{"encoder_arch": "swin", "model": "image captioner", "dataset": "regions of photos with short descriptions (Visual Genome)", "train_examples": 101725, "image_size": 64, "crop_scale_min": 0.7, "horizontal_flip": true, "translate": 0.12, "tokenizer": "word", "vocab_size": 6471, "encoder_norm": "rmsnorm", "encoder_norm_position": "pre", "encoder_activation": "gelu", "encoder_head_dim": 64, "encoder_fused_qkv": true, "encoder_bias": "all", "encoder_qk_norm": true, "encoder_parallel_block": false, "encoder_inner_norm": false, "encoder_moe": "soft", "encoder_num_experts": 8, "encoder_moe_every": 1, "encoder_expert_mlp_ratio": 1, "encoder_slots_per_expert": 2, "encoder_shared_expert": true, "encoder_patch_size": [4, 4], "encoder_conv_stem": false, "encoder_depths": [3, 6, 3], "encoder_widths": [48, 96, 192], "fusion": "prefix", "decoder_width": 128, "decoder_layers": 12, "decoder_norm": "rmsnorm", "decoder_norm_position": "pre", "decoder_activation": "swiglu", "decoder_mlp_ratio": 4, "decoder_head_dim": 64, "decoder_fused_qkv": false, "decoder_bias": "none", "decoder_qk_norm": false, "decoder_parallel_block": false, "decoder_dropout": 0.05, "decoder_inner_norm": false, "decoder_positions": "rope", "decoder_prefix_bidirectional": true, "decoder_connector": "mlp", "decoder_tie_embeddings": true, "residual_init": "scaled_by_depth", "optimizer": "soap", "beta2": 0.999, "learning_rate": 0.0028, "beta1": 0.95, "shampoo_beta": 0.999, "eps": 1e-08, "precondition_frequency": 16, "max_precond_dim": 1536, "one_sided": true, "adamw_lr_other_params": 0.0016, "ema_decay": 0.995, "max_steps": 5800, "batch_size": 64, "epochs": 3.6, "lr_schedule": "cosine", "final_lr_fraction": 0.05, "warmup_steps": 290, "weight_decay": 0.5, "adamw_weight_decay_other_params": 0.01}
Rows from block 9 of the image encoder of a small image captioner, named by matrix and row number. Rows with one number within an expert belong to one neuron, the router's apart. Each number is 500 + 40 x the weight over its row's rms, rounded and kept within 0 to 999. All counts start at 0. Numbers have three digits each.
Before each expert's rows are labels from the 100 images, of 14976, where the router gives the expert most weight on average: "top examples" is what is common among them. Only what is clearly more common there than usual is listed. The data: regions of photos with short descriptions (Visual Genome). In brackets: how many of the 100.
# router: slot weights (encoder.blocks.9.mlp.router.weight, 16x192, trained with AdamW), inputs 0-95
# up: expert up (encoder.blocks.9.mlp.up, 8x192x192), inputs 0-95
# down: expert down (encoder.blocks.9.mlp.down, 8x192x192, transposed), outputs 0-95

# expert 7
top examples: text has "red" (25)
router.14:480467526538505455551500520544533523454497551563501534441536459454520456488464478596550550520467506468437433543509433500513461536575501430473550521514492582566537523455546489436463433477478531474519470548550430566478547504512505513578506436563507480553484496576518543566544526501501438426
router.15:499531467474570473440444474540474476456483543500467545548493520519573574512473483458534551510449468522458525481437469487501483507452573498501459469470544489475560477498575456432464516536533490404521493497413496550499554460400572470561511549482516466548506557476488554519521547518486461435
up.7:473572472466496556514541485431462496530432532480507516453495538509500514549563426471555458517496542518566482496512496516447456483493493514499463477535467521520488526467472466515503576519487534499482475449495480469479558458505551501567447520465473426416551511429434503471491505512425519522
down.7:470499497520505501565506495490457488520405506489550549478499564484507515500510490500560504422504490498474447543538481513520519453473465498557512514483518451548509539512567450540518580513485373524493467602521571493513479509603545526499516428438542466440483462520459455488485579452472518464
up.8:505542423450502535525526510485540438517443443486530471442500422552531524555580523474494534431511503588539526523543498496451490488510529458493458492528486480519506533523494478517477504538494519471546587442496483444550525481519421529487521468520568531469509519421407461434530455491462529498
down.8:421484475601501444411460451511478534477500510535484570547502475539441505497503470506498536502533455593468473470553505534508514512390463507471588524478498444513554473559534494517531525534518428515443422562549563514517493445481557461589484554460454487498475506439484489530457488512530511508
up.9:462531408617424520494526446569490498497453498466481449526525561493490495475568508504501470475550483507499527571513497450497451478470505477492461513517433496488496531539483500547487525499510517504496501559464545502424517482525522510488489534526480592528423549524443494446454448530437476508
down.9:463466532590499482469495555523465495462489471560496485534484551581522483546509421517463505464499452550516498464561466578468509521415531488519580577473512391552446470583527544506506567525517414500509508618530496521495514479544588540530508514486564543526452543544416525449460477526520490413
up.10:514565475538448573527493564424463529476410481497520536491481502536536522510533474452539437494527566526550397574530487528417547445494491541513487510545439496507504539459478454540510535538509533497520472486495491429467481471567533474525508499495505520428514502448426484471519451488442555517
down.10:493503530582515489466550494559523481453446520519530546499518538575482519513527514513499528434524496543501442520560505505545564466390492479489487552489482453535517479549499498500495612502520414485384474614603568504484485429490590477559475520491540471497468539454423490490490515454504506442
up.11:467482498567503537488556538508457525508471548521541475487484540525503509528534501502488481463459529615455412521493498555479495383549426506547532520573448558478510509436430462527510523475460539509552490478489504447493483532585514533462545490486483456432523496521480499526478466472460517525
down.11:489543466553524506418485478537512502432500466487506516515478502548531550569502490460483564485536487551465478475527517536530523546372481439442537476509509467434538475530497497490505534509509384466435461558529592525509488462402549487541492548483509502512483478380457526485457448508531547490
up.12:428545478472471534505570436467450538554535482428520520488506539470515529542557464479501433492496525579574496463500515497498472498494537553483529530575479477472493554514459547469517595538502535416512493517509527509491483460487515503542472477433522474454514552458467504549514516543402575499
down.12:485539502493481425524463485448540500511550516446531492494487517490460517486487546515574526529522443529531436502506473501454526451543519420589510541447512527519522525509576519469495498502534419481495478517562520478473480543600445490482536492423442541458531543532549515473444609476497578468
up.13:449545501476473561474524489486485501468441586524514504451475478544470545521558476445469498505573579455522456523517509551448505494545458440500475507490473548481493507501501472582455498500474545522462489464478475431474586464533566495513467519502473469445554460427447471479540455467465517568
down.13:435536482606504549497518483497453504481450530533479510477490533541533459539533489488515519466511552500544470558561518550519517530508500505511476544490475465521462499568567462530540566490470457552448513600614565487457475547558585518530468488459512465433453490531454496483522515476488522470
up.14:624548474496427547514441520570543489487565468469497471541505367504538472480492520473464557497574488479538505513524508527493486494520531460478512467510550449461498517529537576498476452511551554506527540464473543470514488509518429481493510493482494621539492505490500486462503435486475509518
down.14:476541468529445442474503493542509536437447408503478489515501535564509475504539520456524436540492466512497522430509466507510423530422550465476487557466523387531470491525574474496561577415487492529495570611534462501471479477517577552508464535567468483600468531456490512499452470502467493431
up.15:557548424501430550505498452514530488493534476454505454555550406497534465462534530499516606489597462517544495507522535478491450501478572432464441512516523516463485446536476536520497496519545580485516543532493540480472520416499468485494528532481523553542445525482494487491524448550464529511
down.15:508498431541520494531488472557507506436460439524450490491513510506566468468491488491525460518469508536459429458524516497515480492428537464525503528484495397503482528502576470457571549454529441562477547586563482471454486470517538505540503561544475428513435581509503498513434490480467528409
up.16:578523466450495539483464496452467494540504514562514526483505512523513494509426461508469507493517489409489512398544494552484509467520508501541568387490535453525531482507526501544506459503520529490533514399465479459486513513520469529460568470444452460568496495493515471564517477491542502506
down.16:511489529441470527565550458509518543475373424484471477485502545465534500476513524464503486465474582515458463464510545501601525555474518540515532469547470387479493499496548449498595516522547495500448536606484526494481466501459562546495462483472541474468508512457490514528518496491453545489
up.17:464539543541515508543567533499442533503491536511496484452492527517474489500504477489505435492463514551532373586493528523499457454544450496542470518575459538550519500456491497520539491501521487484499464481445461500489502577508558509489441543444436401431501502513454495519509527495469456475
down.17:479499528524512505510485566540489465468515510480517560491499556544501486586518493511499555474520455459486453543469492576519512499446468449518563519433536479529522519490552523517453567513514412460489476560521520510489543493578526488529506419442528491476502450458486483460462543504549497471
up.18:508572461571441589518520496485449456535518522499518508485501499530517505561509483487498484432522511585539506515557519529454492402477497494540517517571493451494527535526486549522524518539537615500527528495473543426495411484556439539462538497416517532490496533525453460522493410503525524493
down.18:453467469512463487476489497461549515474517502427484522537528529499435546512552525452491529502537530537504424477443449524557548471467469516553536450469495457468473550517610494458515542453573408514458517520545522479468469493516489520530523469463523520451579520456517513539412526487455519472
up.19:476565479429458556501565498548506487491495529449534514480488456510463511515567519447490485509559564475601445493508490548455498490531448415536440528537479540500508504504494488517504533532510572482445535448480486472470542519525583509556508512441466386452515523455481488456524505489442500529
down.19:527507510515505464507522470472489518463491521514492491498482515473517557524523491473540545463501508536489501546543501533485483504493531510537501559464497475473505466606579502480521580439501334504434456600562558490494477546559537498521436479475531462422458511529490479480540545438467527497
up.20:552465506429511504511523503544456516463502477501517516486478519487453483500484529526479556488497514457472436487491450542502499453537496539574476504506514463527491497487543500527559403500528524539508553498521482477504504492541507528466560428449504434508517491578609512647525500466520454515
down.20:512558516479498486449502504579510456476501446523512401504444453567536564540540504452448528453477535542494451478500561506515512539501518476480481427551503420416505504571544537474500487514509456426418509570461586513513496503399525490469459548476508493474550508434462543493524457573493578451
up.21:434571433564449608504537465466488495498429515496512534470499467505494498551548513467468484432534553553553514564563504548473510442495485551550474483592422489501516546459449502557534519534527599526511505530506492422471437486554489516446543501436521534424483511515478476499514398479454543511
down.21:510540453566485482462537464532541551473511493540498473572498516584500515504513492455469476518516484583461460481472483485544452512454482515489552485490511429426494476589567486439507620448532405514427461561535522506461484527447561524538464512504533488484478565459434487499447471488479502483
up.22:486536429493497530448519519503401508499445520560507534471486598542536509527432399490537485520507521491511512456539520516443500484499503436511583477502514498545549481467491435528493520492479522502515478480478490483475521454521499509533533566507386443562493515429432457482478484477507498505
down.22:479472541479501540545517452498470517514408497569501483533513510490523484527528519481546495482536502476540473493537526554571541524478503529500538461503481423509451505564539464521524552500545409532494460625490516480504483538513565486477511433460545469398474484490445518515546534466483518474
up.23:541532490521467586506524505483473528517486470520498505506491485494497485515509489506466497434529550487520490544544496574500521413538465568582473495554462505506528492471499496565568471522548600555532481491467491404470435517567499523427571465421517511489498492568565494541521409458499502506
down.23:522514500473545519434516467542550531493506472502556486563511493522519533528510506470490519513504472536473447442481498449588530549466472476447485449558469493422489475537471476452532511483497426414425493546466559521506493460368536517507476552530525538451530507395457550466453446567546511505
up.24:419521482577499501509516567498454481427444480399485526521492520555473469514594514494534526487462539622521451564488487523481515472465464431476484571541444526524503521475477475471520552503498509485492500494487538525480549461527481507526483539529507459482518526468453514446447518528385463483
down.24:521521547528484499530415536507456464474477477562477486530423509503550443521548468509503558456487455554530524517541515576479538590530514535483556484495464475465540481514562483571482543513579415565513397483500544555511490457446545465476494536476478481478468477503458525500480487490564408479
up.25:429532453570517519511493446595506524386510510451490530548498468458489530517549513495537496463423502578495405583480506494557464463482508499532496535569443502479462534461476522431500562495498548469482465603477544496531510469492510494508455536403488480435514527507473558468503478517443509502
down.25:488523488524482468504495538509501461481569494462493526460488509533488526569458481502482497449535508556512448417482500482419485423436525411538509579458560431517524451520552541479479535547539398483447518455601552518539498483585483535521467504475522537514484498529505484478522540552514589538
up.26:504492494532486539482536496475534480495447452463564514505469519539504489503542500516468487439465552571497439494519486519539543406514461525566461502566456526554517511445470486531552479492530552535531516472518490438462405506572525536468574495474474485456492523531487497537484456473474492507
down.26:455554463521524504382474469542522505445491459482473542511459476519546552576477472472495573498525533518487510479544515533515532571368508466458532491531503496446537478508482506481528500516509438442445444541528568547502501432396529459513490573506488498512499469342476521489489496498512572501

# expert 6
top examples: text has "grass" (26)
router.12:497543530593549485582468522457492462530505564490554601476455488522538498544470526475510493479435574528465512522458437523443521426493446405507428535483472478492486484497567492535539480514450462498527456444522528442502437615512526522488560384499517456421450529540463475504518506449545523468
router.13:463506486506515506472558502501465485494471539507521528493471520462458511553561537443529400423558516588438487546568467557519545442491491559560531532424553498487532513480522449472491449498448507486516596505473470422451500566554425465509446565437460484457524454518554476477503437462493512504
up.0:465465568524489476500497496501477530487471580522491472458502473565488512530547449450512467510561504490448457465492495489504561470487489458500444534438474478451523483457544490506431552459487430435461455451522513482464548514537605468529520538573464542528493444477494531471506493507433517514
down.0:437495461549524491428490464461515526464479456522534527549514438494505538459513454566455497477500423492444529512522536530464486557487443500518522514506478538488465538525480494471484468519491564526562489465483477609466458479407498496526482562482475516515508529512462471543500456525534520495
up.1:528586475461434566556480491480496463520535456444506538552510534415541468472506540506543506533536498460598511482536512523529463571496565514464516463527505442484457475540497584457557524568566587483478503585508544525509472455446473474509481476388496499479503548483484513472526508535499520459
down.1:466504475548480482452462503473555501538546531455500479437519517493398547542489544509497456519499460479506514467545495517492519421547465445466489490589485518500545467499520506519509507454471502452461565491502545546517522580566521489508541455528466407452529521441500462467513539458507524523
up.2:460486499541458490495520469451530510559505515479517513533515529493460463506556503507458488469462547589471477532482492471561473446550482554556497487556434538527494491454449520513574465486531522541471504547493522498508450508534514531472526510490459487451505516575574519577503486465432454492
down.2:463438448507531457435473476516486503506540488479516494536522487454482561516501494515532540546441412443478539472549524513448473529454499510527522422537521495454490386553496537506428489527532561433481480539541553575477498479471494477519526556488529541508499559467470502524412460520522537563
up.3:522569500414442558575528467481466491556522465512516514511521535432492448492501506466576463529538493514600541477564519519524477570502549523447527490462504434498485539553516570486518518577566581503522475509515498511473521462444451459489469515425526514545471512439463482474517495559513510437
down.3:452500481531488529426459512484525498547518513466498477436491497497408560527464510493469496515527481456491509496547504506501513424544468415489507491557536514482539466503506497539490530468432509465462539481513544551529508597552554483506520483564466394440522483448490429449518535461510490520
up.4:457493467541495481567478491508434455460502495460551490482496509547509505577547525464537515472475476599488404593480513518439471469511470398491495545575427512501481555478451502489507474513491474495533481469526553523520604491518507516536473536495527508411523504493452529540523526525432454514
down.4:469447534520533497472453515523501506549516439416503515445518506514444543612521525510569499571492429510517533488536511559447484410473492472481486467523504428505548427472514529549447562546483495446502556500531531523509533543557491441528510555505481460513495504409495522437485561567535543510
up.5:476496517400510452499508508470530489486535472562510516484484533545490467498485506522556526528416511463522454435453491447533521511519527515489461475494484503600490534490513480477535530511540507465515518505503472541517516490480536505496524479488409405539540517454521526529487557474464468494
down.5:488478401510505513482451476511541493477508469561539516501511451472523572470470491540504524520515441398483578499577505520463455514480475484532536477512550494443499452561511489517464471529531567485469480498502512564443486506451496520440552526520445479545510520555512416472517446518573504589
up.6:508503490488481519523466454533549566398465445479470452546520573424509503466491557480488520472536463447503500451500511503554466527474547522489495527503536462413456470495528500497452568503534510465505485622457502527479539477480601472484501478511552538525477506515508543494525494543458496530
down.6:517530503548561514443543482476450479504542483423474508468498395491480499522487401496468493533510513541532571514560416572488568447555510457554504500576486413496522491465501491455532489468470465461519573436500546501483567522539440526567504479612446481485489533409484542544536485508498458454
up.7:533522503443470477485493517522555468517528500482522574487473503441527443434485506546487539539450498494554480474491458480578468557527556485485523491512546499573458496486525565447585488549550536524524512499497463563522488448431472506524460465403416390522493515515513513477487562534530445433
down.7:486482553548440540463450526448496478581497541469511517456544461543438511521518519472540477547511518484522511468547508528557481442560519464498544486589479460542555499491581532546486513488500542511483522510480550471552505540597493486499504484475493459481537554491502503492441550538562519471
up.8:546511521482449483515490522515499483485541495471498566552507512423528422437497503502549498567523452493543470466489473513545461595483561487435548488519554487519440494508535581437559503544582534482527489520503500586520489459414498485550456503402457465541474521510510528482469559566520466454
down.8:523511543529455565498462504478481468589520507518522504494534511542459513485507551483556470576547531456516529483528497504540466459564512482515527485545505473558550443544575515532460516491522529503461540530499549481534487543629510491484502461529480461519531559490551469480484533489553525499
up.9:515501520460481443507498516534514471491501483479541555500488500473507445470482507537520569508449458524515419485452478467535441549509556455487506482546530506564450523447521548436550490534552514469538536484532463589559497474447505510545477493439476426508493546540515529528481574536501447459
down.9:546471534500470522476436506475475477555483504485504478462559465544442541551528530482555485527524518485541513467527497534523488485556500472521548496577506413563529479526591511558485517476500480470450554505476549504555499532587508479509503448496488467508553523464525477469478564554568484473
up.10:429538563501533526525522503468406568493522517525459549565560607485438491520567536508498465536431440537496461489468485528549503459469473503499556534573454536523515530453427498500509499478472485434539466513464507509492551507485534509496482534488501482406475508475476498531469491515548485589
down.10:512463501497521442514464434511510451414492470399532545454464490477459521504463528406519499488520518554499502517509487475479456491495504514485417465476436500462460475481503530530482580549519424598501555483544512487520565523530432508457528439470510530491537437469463546446490541527483549455
up.11:520544411524513544529525452491453489444417440449544520543470492529565509520508501531607526497476495520555507612538430494470471500489521507456445516551460465559493572490446469496535519574497563521552498443503480498491565436494452497505508510455512482426500502426405490468518481557432513493
down.11:584475512516544478573462518512470476574539531441494531427506527483399540586502519480544547513507495488497502516526496523502452443500478494522520541515494523499530422511521517510492494466526427463414590457500558506512528625574514504513473487494489419465561486453524495447550512495513501518
up.12:458545427547480525534528489449425502474444499482505478586533471534543494480519468510551499515493472571542479585507515482438442516455509538400476500575411498509490504507424475502513545524501518493524500498535555521498555442476482521526469600478531502465497508418407493484515516531377502517
down.12:562474525539503461509466526475436477550503487417473558450481535500446538550520483476498576584534509537460502572519494571470426432507553495550542508556533461554503469487566513539485469498552416474518603457441532436514564527583508505514476451500498505495486502467497508486550460470526488519
up.13:541560510521443526530533519543406460545473463424518522516474485506533455505508523513552528518507478523554447524525510525442487532539559474449527526575497437466476556549486554463531505548553547490486457499479529540518537473476446411528477487400519486493480558483438517524526545567475521487
down.13:510501510526482519500460496478476491574497504459504497459517505519424541541458539489527467545518469449499506492553505502515495430541500449484503514556498505529544436468534485547478528477447507462476577482501562504521518571591514486502506464549488438499513540445480493486511553494539500496
up.14:475516504461467512473497495541534500615548542490418506485553565419499517497526448503486467536422493494524574395508485505590467540518519503459560494521560464462499490538486541471520573518478500398499444501424553509489520432447489527492443506447459524470502525466485507502488522537473500473
down.14:541527532477517520454449526483485493445531463526495512502449521542508548463485453520517576507538572531535477578528527469423554445523478460499520470485494539548545525459476470489520422488432492565505528443559462508514517558536428445496516466552469423489554406477482468434546492472512488482
up.15:561460607500488481583489540504518481521534518493491479518488512531519468500525532471531503513569498474449385493443467518517534471553498472515488546467535495486498482497595526485507457462541483492508529489527509489521487547538539524516478493501562530501527505569577523539476508479497476509
down.15:415426546484539502540433526539488492503522426448476522441521470537498536548494538474494487532498405481461553530568494502425498511482459448493454414502527467493560411483472498542416531587499494439463525537510497550565541571511506496514477545516478517549538525464507486510459556532477560518
up.16:501515513528543466484455485489403488517536551502510494511540530533469528533526489473515506585419456588505439499472532518493435516542511486422503392519484536525477489511480489497481537530458491422538504493489501535539581543483385522486442526490514480460502514438435516508440564547474461478
down.16:508492485466464540534460448516488544537476464465517590460444500475487512490483529476514626574501477471547555552524526526501503491562501478490537554530491422507541503504568514501482542489491481522531508449512515518476546517500522437527520497556498497528529569545525494491542485546567512498
up.17:526525487450506466468480492508564492457556483512493549530487505444539459439451487542481510547431492483551528477491457479586460562498561486497531446515534483550460470489523564458566472538548546486525509536498455556527493458418443520519468466416422425522492513501517516466490553532581448451
down.17:500493542561445550467464524450482484565508582473498510487515454558439511527519508497536485533515530472516496471526506543550492437557526462490526488573482474538559498497579541505497523488509557461474530505496537471568478546598479503491493499445484469484539542478516506485464544535524554505
up.18:504457566519524451443456518583503491481540532490457509544513555504506494490476505517473532520469474521448485462441493492568524508476500413495562582457569533485503347469515514472464529484466453460438448519509552539513508490487587434559501589549500502551459486497512505450486535463608455487
down.18:390396473470506508504447469548504485539502525492534475436495453497496495536508494503444578498413425475465474468500515434482522507511454449491424485513480516523521483490552556552483561596503563389497485472506525545539464531443520506518508503405534497503512525486486481522452541593465484509
up.19:519441552493545439507487567553459458534462484494525514472519566541520477507454517551523530492417471524434434464454516447524527455517489462522482510542483542541541464427469469517510519481504451490512482467485484534541450508516543474503546496531460455539474526549503528514485553486570460502
down.19:446435446511514470424435460524507535489520492529546523517515473506502562463490446561458523457476398456461528442542560510432495546440494509499515478505538503470486495510514533526478474574507544466518466488514495617463420516422488522495529544450506505566509474488472459503481486546551516524

# expert 1
top examples: text has "sky" (66); text has "blue" (46); text has "clouds" (31)
router.2:486537461527475499450558488483497513490516526492483544486450560462468521474472475481440505486450566456559543523498475515466414493469479554529517511524475469545461496528507506434599463629521470489479487554502432523497511480496426482509539506396483472432570517552505498486533451531522509488
router.3:541448520496530524488515519558456530463535566473490460588542511527461493509572497440488483502463525484473511470480492488498509504503559485538528518497501569514504440495453422491532428470505443497439613539570476510466548511497521485547530436477513498564439533531544456510469493462503513538
up.0:577490538472468507513523486469527503535516492501481499504521496476532462482501499465499459509584508466447446480493493535517470404552471527566458453502528521479489494486556561508553419464589510545503496477504463471472467548574503525467519523496462540539490523595555487591465474456488469469
down.0:442510540414526503453454532371493526476471542490432498527502482468505445509523457474467518516514508451516492472491508543474565524469476521499551524472512475444475484540574505509513530489515490478490520501529464513484490455474488446550466575566559470498498504344477463488522495462495514563
up.1:539479500506486512522532489518530526491439387458514468517494491501522473487499485506498510458523511493468468516498476501498450402518537509609459513533479446490479522465510504519543456491550544509537515512520463495503493488615504520461590465479595566476486511605543520566504486499466519503
down.1:411534486422490472483476496515417497536482534569477480460508484425502450448555435517464503539461459465528534405515548497511563538437505546492497521429552479524501486526495540531415415509527465446474472558541542571474461526407476472489544548541495470511449498435509480547485467534510487503
up.2:467521501578435478500518488578415477472506517463473462500489542460415489512530486473522516508594505459465495496461491517522492561515514497475536476461523482392475507525559509501448550468476478475439509569494597548495496501488493499537490528539527565498470550531523531495498513518433512514
down.2:502451509443487503511496497369499527532512473457460454491549506438495447526503405470528477515522497502505482438521498608508574484504482506552500523494503451513549516512526516469595499442557445504554491465477415491478500437483466507532469519522491479499502491447523486575503490510569504525
up.3:473496459461571475539520471542435485437459465490555470498507432575472497536524486525540531460470477559497502571492499461437458473498487423478461553521430527531499523473425443503505527530431484513572522501494510529500566513506483509507551484548569429479466506451452518482506511498475503437
down.3:457520488433511532501456477458365593565493538541486532514516559408458484512536538510514498492576492417483572518545518517562497550471470576489552560481469511503546424495539453600443484523533508484426497520498544518459518520507489477477440484534434560508481473480560534524475517561474454561
up.4:500488483366505446500514478515526462502440489535506524525469519547535456467506456556470517479483532522501519504486481438515491526523521458489455475450516445537480534522474489506505449509492490484488550507490449535508527432421472471559467507530517395556482531449488475489457547565506439548
down.4:492493466476441529471436409458506449541554511488473489603520473464438487512572510476487509524507508491549504500522516432559552530457505523457496544517490552538544466484561485540511490553484479519392439484451519468468504489493493482495529519493467527568523488483454541500458445585428461503
up.5:514521499571495512600512512567511476454551451465497496512458584537580555527489517519527571479576486465505476569505474467550524525464550447457443568452512471523479467457533477528471498508492511461465522527519536493497474470484602452508502464531492553502506453522525535441560470493479505557
down.5:522493488453554476481498468408479479517472468525478509522535502438540442487461432501454510537516477541492489419519490581529540514458464543513550469500528419478468508534546575402535508421532466471574505508410477459509503423439482542535525543525561479493432552467522497582484499492551551470
up.6:466513498499489513551464491502531495576593532440489480537479565543502448515518483502447561481513466516537481520479464451534436521494532436476454511494480472537446499474492492451475530503521515491496523509474467521502540461500564542506470540454537545493526427518557538535525486516418530409
down.6:548548493483494552456524478399517479400469512517512434519461550459538477453522472492552499524411508455560538537490495436514505488456483565541559510477493486535466507529540521483491477523481540476477536523485504458487503477509477457497528528554504458514485496420495491488485444564487499511
up.7:469507499505433484510468457520610449508434501466491503476508480538491486477503483474484490514519504485471484507486492437486459536480598515505445511409496428522439571514569496487479531507481475486452533537541540481496541427505511447503504529504570551509527502470474494493487498593471508476
down.7:500506531410510558454440535352539529473503506525414458547551567441512447492501447473465510497470520499533509488510485576515544454489468539518532469557522464460518479508498552468562490494560476527520486540469491486473488437466493496515497571515492482535480505401497452572515462475547465513
up.8:485484532469523460530476530498584456546547546496493564481483474528480475531466476554480523483443498501444442495501488466532490510531553426554556484491514538580452478422517503492479507493468492417531512498473462494522523514566462494537485517529515432542516461487501471455456526485576481421
down.8:469518489422506571439482488394485518470472517522475466531503542460540494468524487471531531542448527448580492498501504446507500509483471548495542524476482451460452462572568518498563561517534492515463557486468504465496539451475523501485503562482494475540495499362449447503516464498504515534
up.9:452547441621456513540500452566511454488520501441489415487506562497510526585610502456585497479488480540538497543486522485513465531444486472423446522548439474440483539509455475477528540513482517471489505524495549529455584459491505487490465579474488554466489515422489533453509521539373504440
down.9:554494469465535534556543594476461521531522458455529432488529533465485457497452414531529482480473514571373535548473562592531507511485442527560512533507515505485535495523493527500473440450492468476520513499495589541474489487502548500466515487576548514408493520606536487619484529436542474488
up.10:521512489581496486609530545501465534451474459477493525474504553503587480504514527545518504496455496527480462615488477491539482474538506515542488534501437527546511470480462494538569523503502504485500523545473504503494524531555552543467531439509442490479482501596540528512509496448420434494
down.10:483501495417550455452474435503413518513525576508547466521478486510574560536529453505550547527487530467531474481540536562463438492427475565478492552455480448493464504510561482451481514442524493556501504500534513489481491480477440513567471534413505496451514501415483523524494532530493589496
up.11:445492492437482490504484561489469582467416551549500540477528483486512416431421478533455493459478505514492497394527489491502490500468539511558542506528529476501528480465518530503490480504530530524499512571508462526551386516502498610490563511463472408543483531493493450510427530457548478507
down.11:476495456442455491444468379498509475508515610509501531532459523501508506519550504471547509547536517425513485492535432508499493505495480473487501490470483495530503473518538498518514558482537491518464504494525489453451567472548487516501489492435551544588536453387441477505507458542412537582
up.12:495493539581412509479493470467456487573476543518464476547533518469518455512550502467460476508564499499450511490489504539536490434540435593508506439538498550424501486525503568539511497479537514517499465525473550493501456499539503507456510519463477577504487520586512502536478466516454490508
down.12:490518543398529515509453569433489539469490507472514415528514451481606507508538418555525544519480512520522485526510532558498537502511486495529572528501501562522532525490552486519554439492487496485467507465559476517469491483486469500548440496474553452442514465400502475553523529438549481551
up.13:489496504439442496503468526564504476511531451471481513479509574523513492468474492552447562469555449448508489444507488427490432556523647417464493530462523449501469487512543529557447605516517511461501536561470581531537445446437534450506505431496499470542451541499478480449562497477537477530
down.13:491500501450506554435490483346563480457483534517457470555503517491525453493528455501506509530506486513561500477507493530476550498473475534496560475510541481512500499511531536476580547499527508512510486470484447482501517419464498502547484591480479494599553487355474434505484457504475508554
up.14:536489505442487507497502551467418459553504493500524526450450560541435459502475492497480477454476524541516505476520476510548471476518557485585527479491532412571565520523554529538508472523538535491568499507482466474445536470527461575457494425441534492533488479527484504515490498541573477430
down.14:470593447526505471484491478569506510502500469498512543512462466548536590467539517443451478525498431431566533522497520512425463491550499492445503532534536527507545477438541466516589480526447507487458516500555471541520456544474536543483463535476467463513499554467473462462514525461473455563
up.15:435558463646434560521520484498481520426510562448500499523470519463518497520601513433504500478511547501511503519514505598481549459500390511489470498573435554390519521507446518493522544503516542543473488501466501483467454490513583481540483550475446535398507530502511533492548450440415493556
down.15:496456516477496468506478577482454519559492489490478512464553515471461472535511462473537463463536521516447467406487507610568566511477524542502470512507555508469488523498525504477500418428532447415515496543505513530464503482542482512549467443544519521397479455537601547552488499531543514500
up.16:523492512535505493525509479553519540445476457505507478516528523483529526487472533489504468498619453438491481462483486504535491568504559511493476539455550481451483450509565518509461552470515494497515507531510520515513432563463606490528472438568517551565452508511522518498525496505539484519
down.16:582540500464472520510567583412545434474517531461516539489491517475529399501487488508490521511470537484468481489454496562519523489520451486573524474485530429519478507545542567423532527450490492500512526469454511463527546423533535500554520489525496476506500542447505449531504469456527492505
up.17:523466570526485452556509537522502490520464512502544499491509490587542458469511507556506531500538447501438404479453476466517533484507524472464474571466516493548513477445527505492469557462531467461549503471491490538507471484550602467550479510547505499551465509532491533487495531522432479546
down.17:457492538459512517519438507388471541515496561514451540542507512514505441509563502438463523481511520480535499481465530569460538474484450557495503521472483490464496450546579481517556544477567473504520519472435394478496515477526535456555449553566486489524507501380479495440502465513498482494
up.18:461486519508520467537517486577500516478481451524488464493537484524512526520491513554501474425450471539473469570475512444518471422516507471536517497553448558526550476462411461555478539480484494489517494518490501522501511546531511500475478462542583488479474502590477496494521511475506494523
down.18:422497463379518533497492486410463552552489536537515494524505503445516497494543459486475535501515501462515518441571561514513511494448474592513528566497503467480526447522518531514501522501545465478501491491489495534480468489450484518513499547457479526492503482385434448525433503541488501503
up.19:470490464597515507475524464555465569435554481513495482523525505451515548507492513527555519533533496468478498570506497532453433477487504465515520549533511538435495460493476436483460536463464505537437511498524536510538552517525541498518512472560438480501484498503517496556551498424509504555
down.19:510508530431528533560489541366422471475477514526543458497479471513589472523534434551500503545581480539508512424493461471530550525448513506470524533484517476509525485514518479539497601493509499464553513518526516492465457389504489503534500493535502470544466430447508484460504444481548541565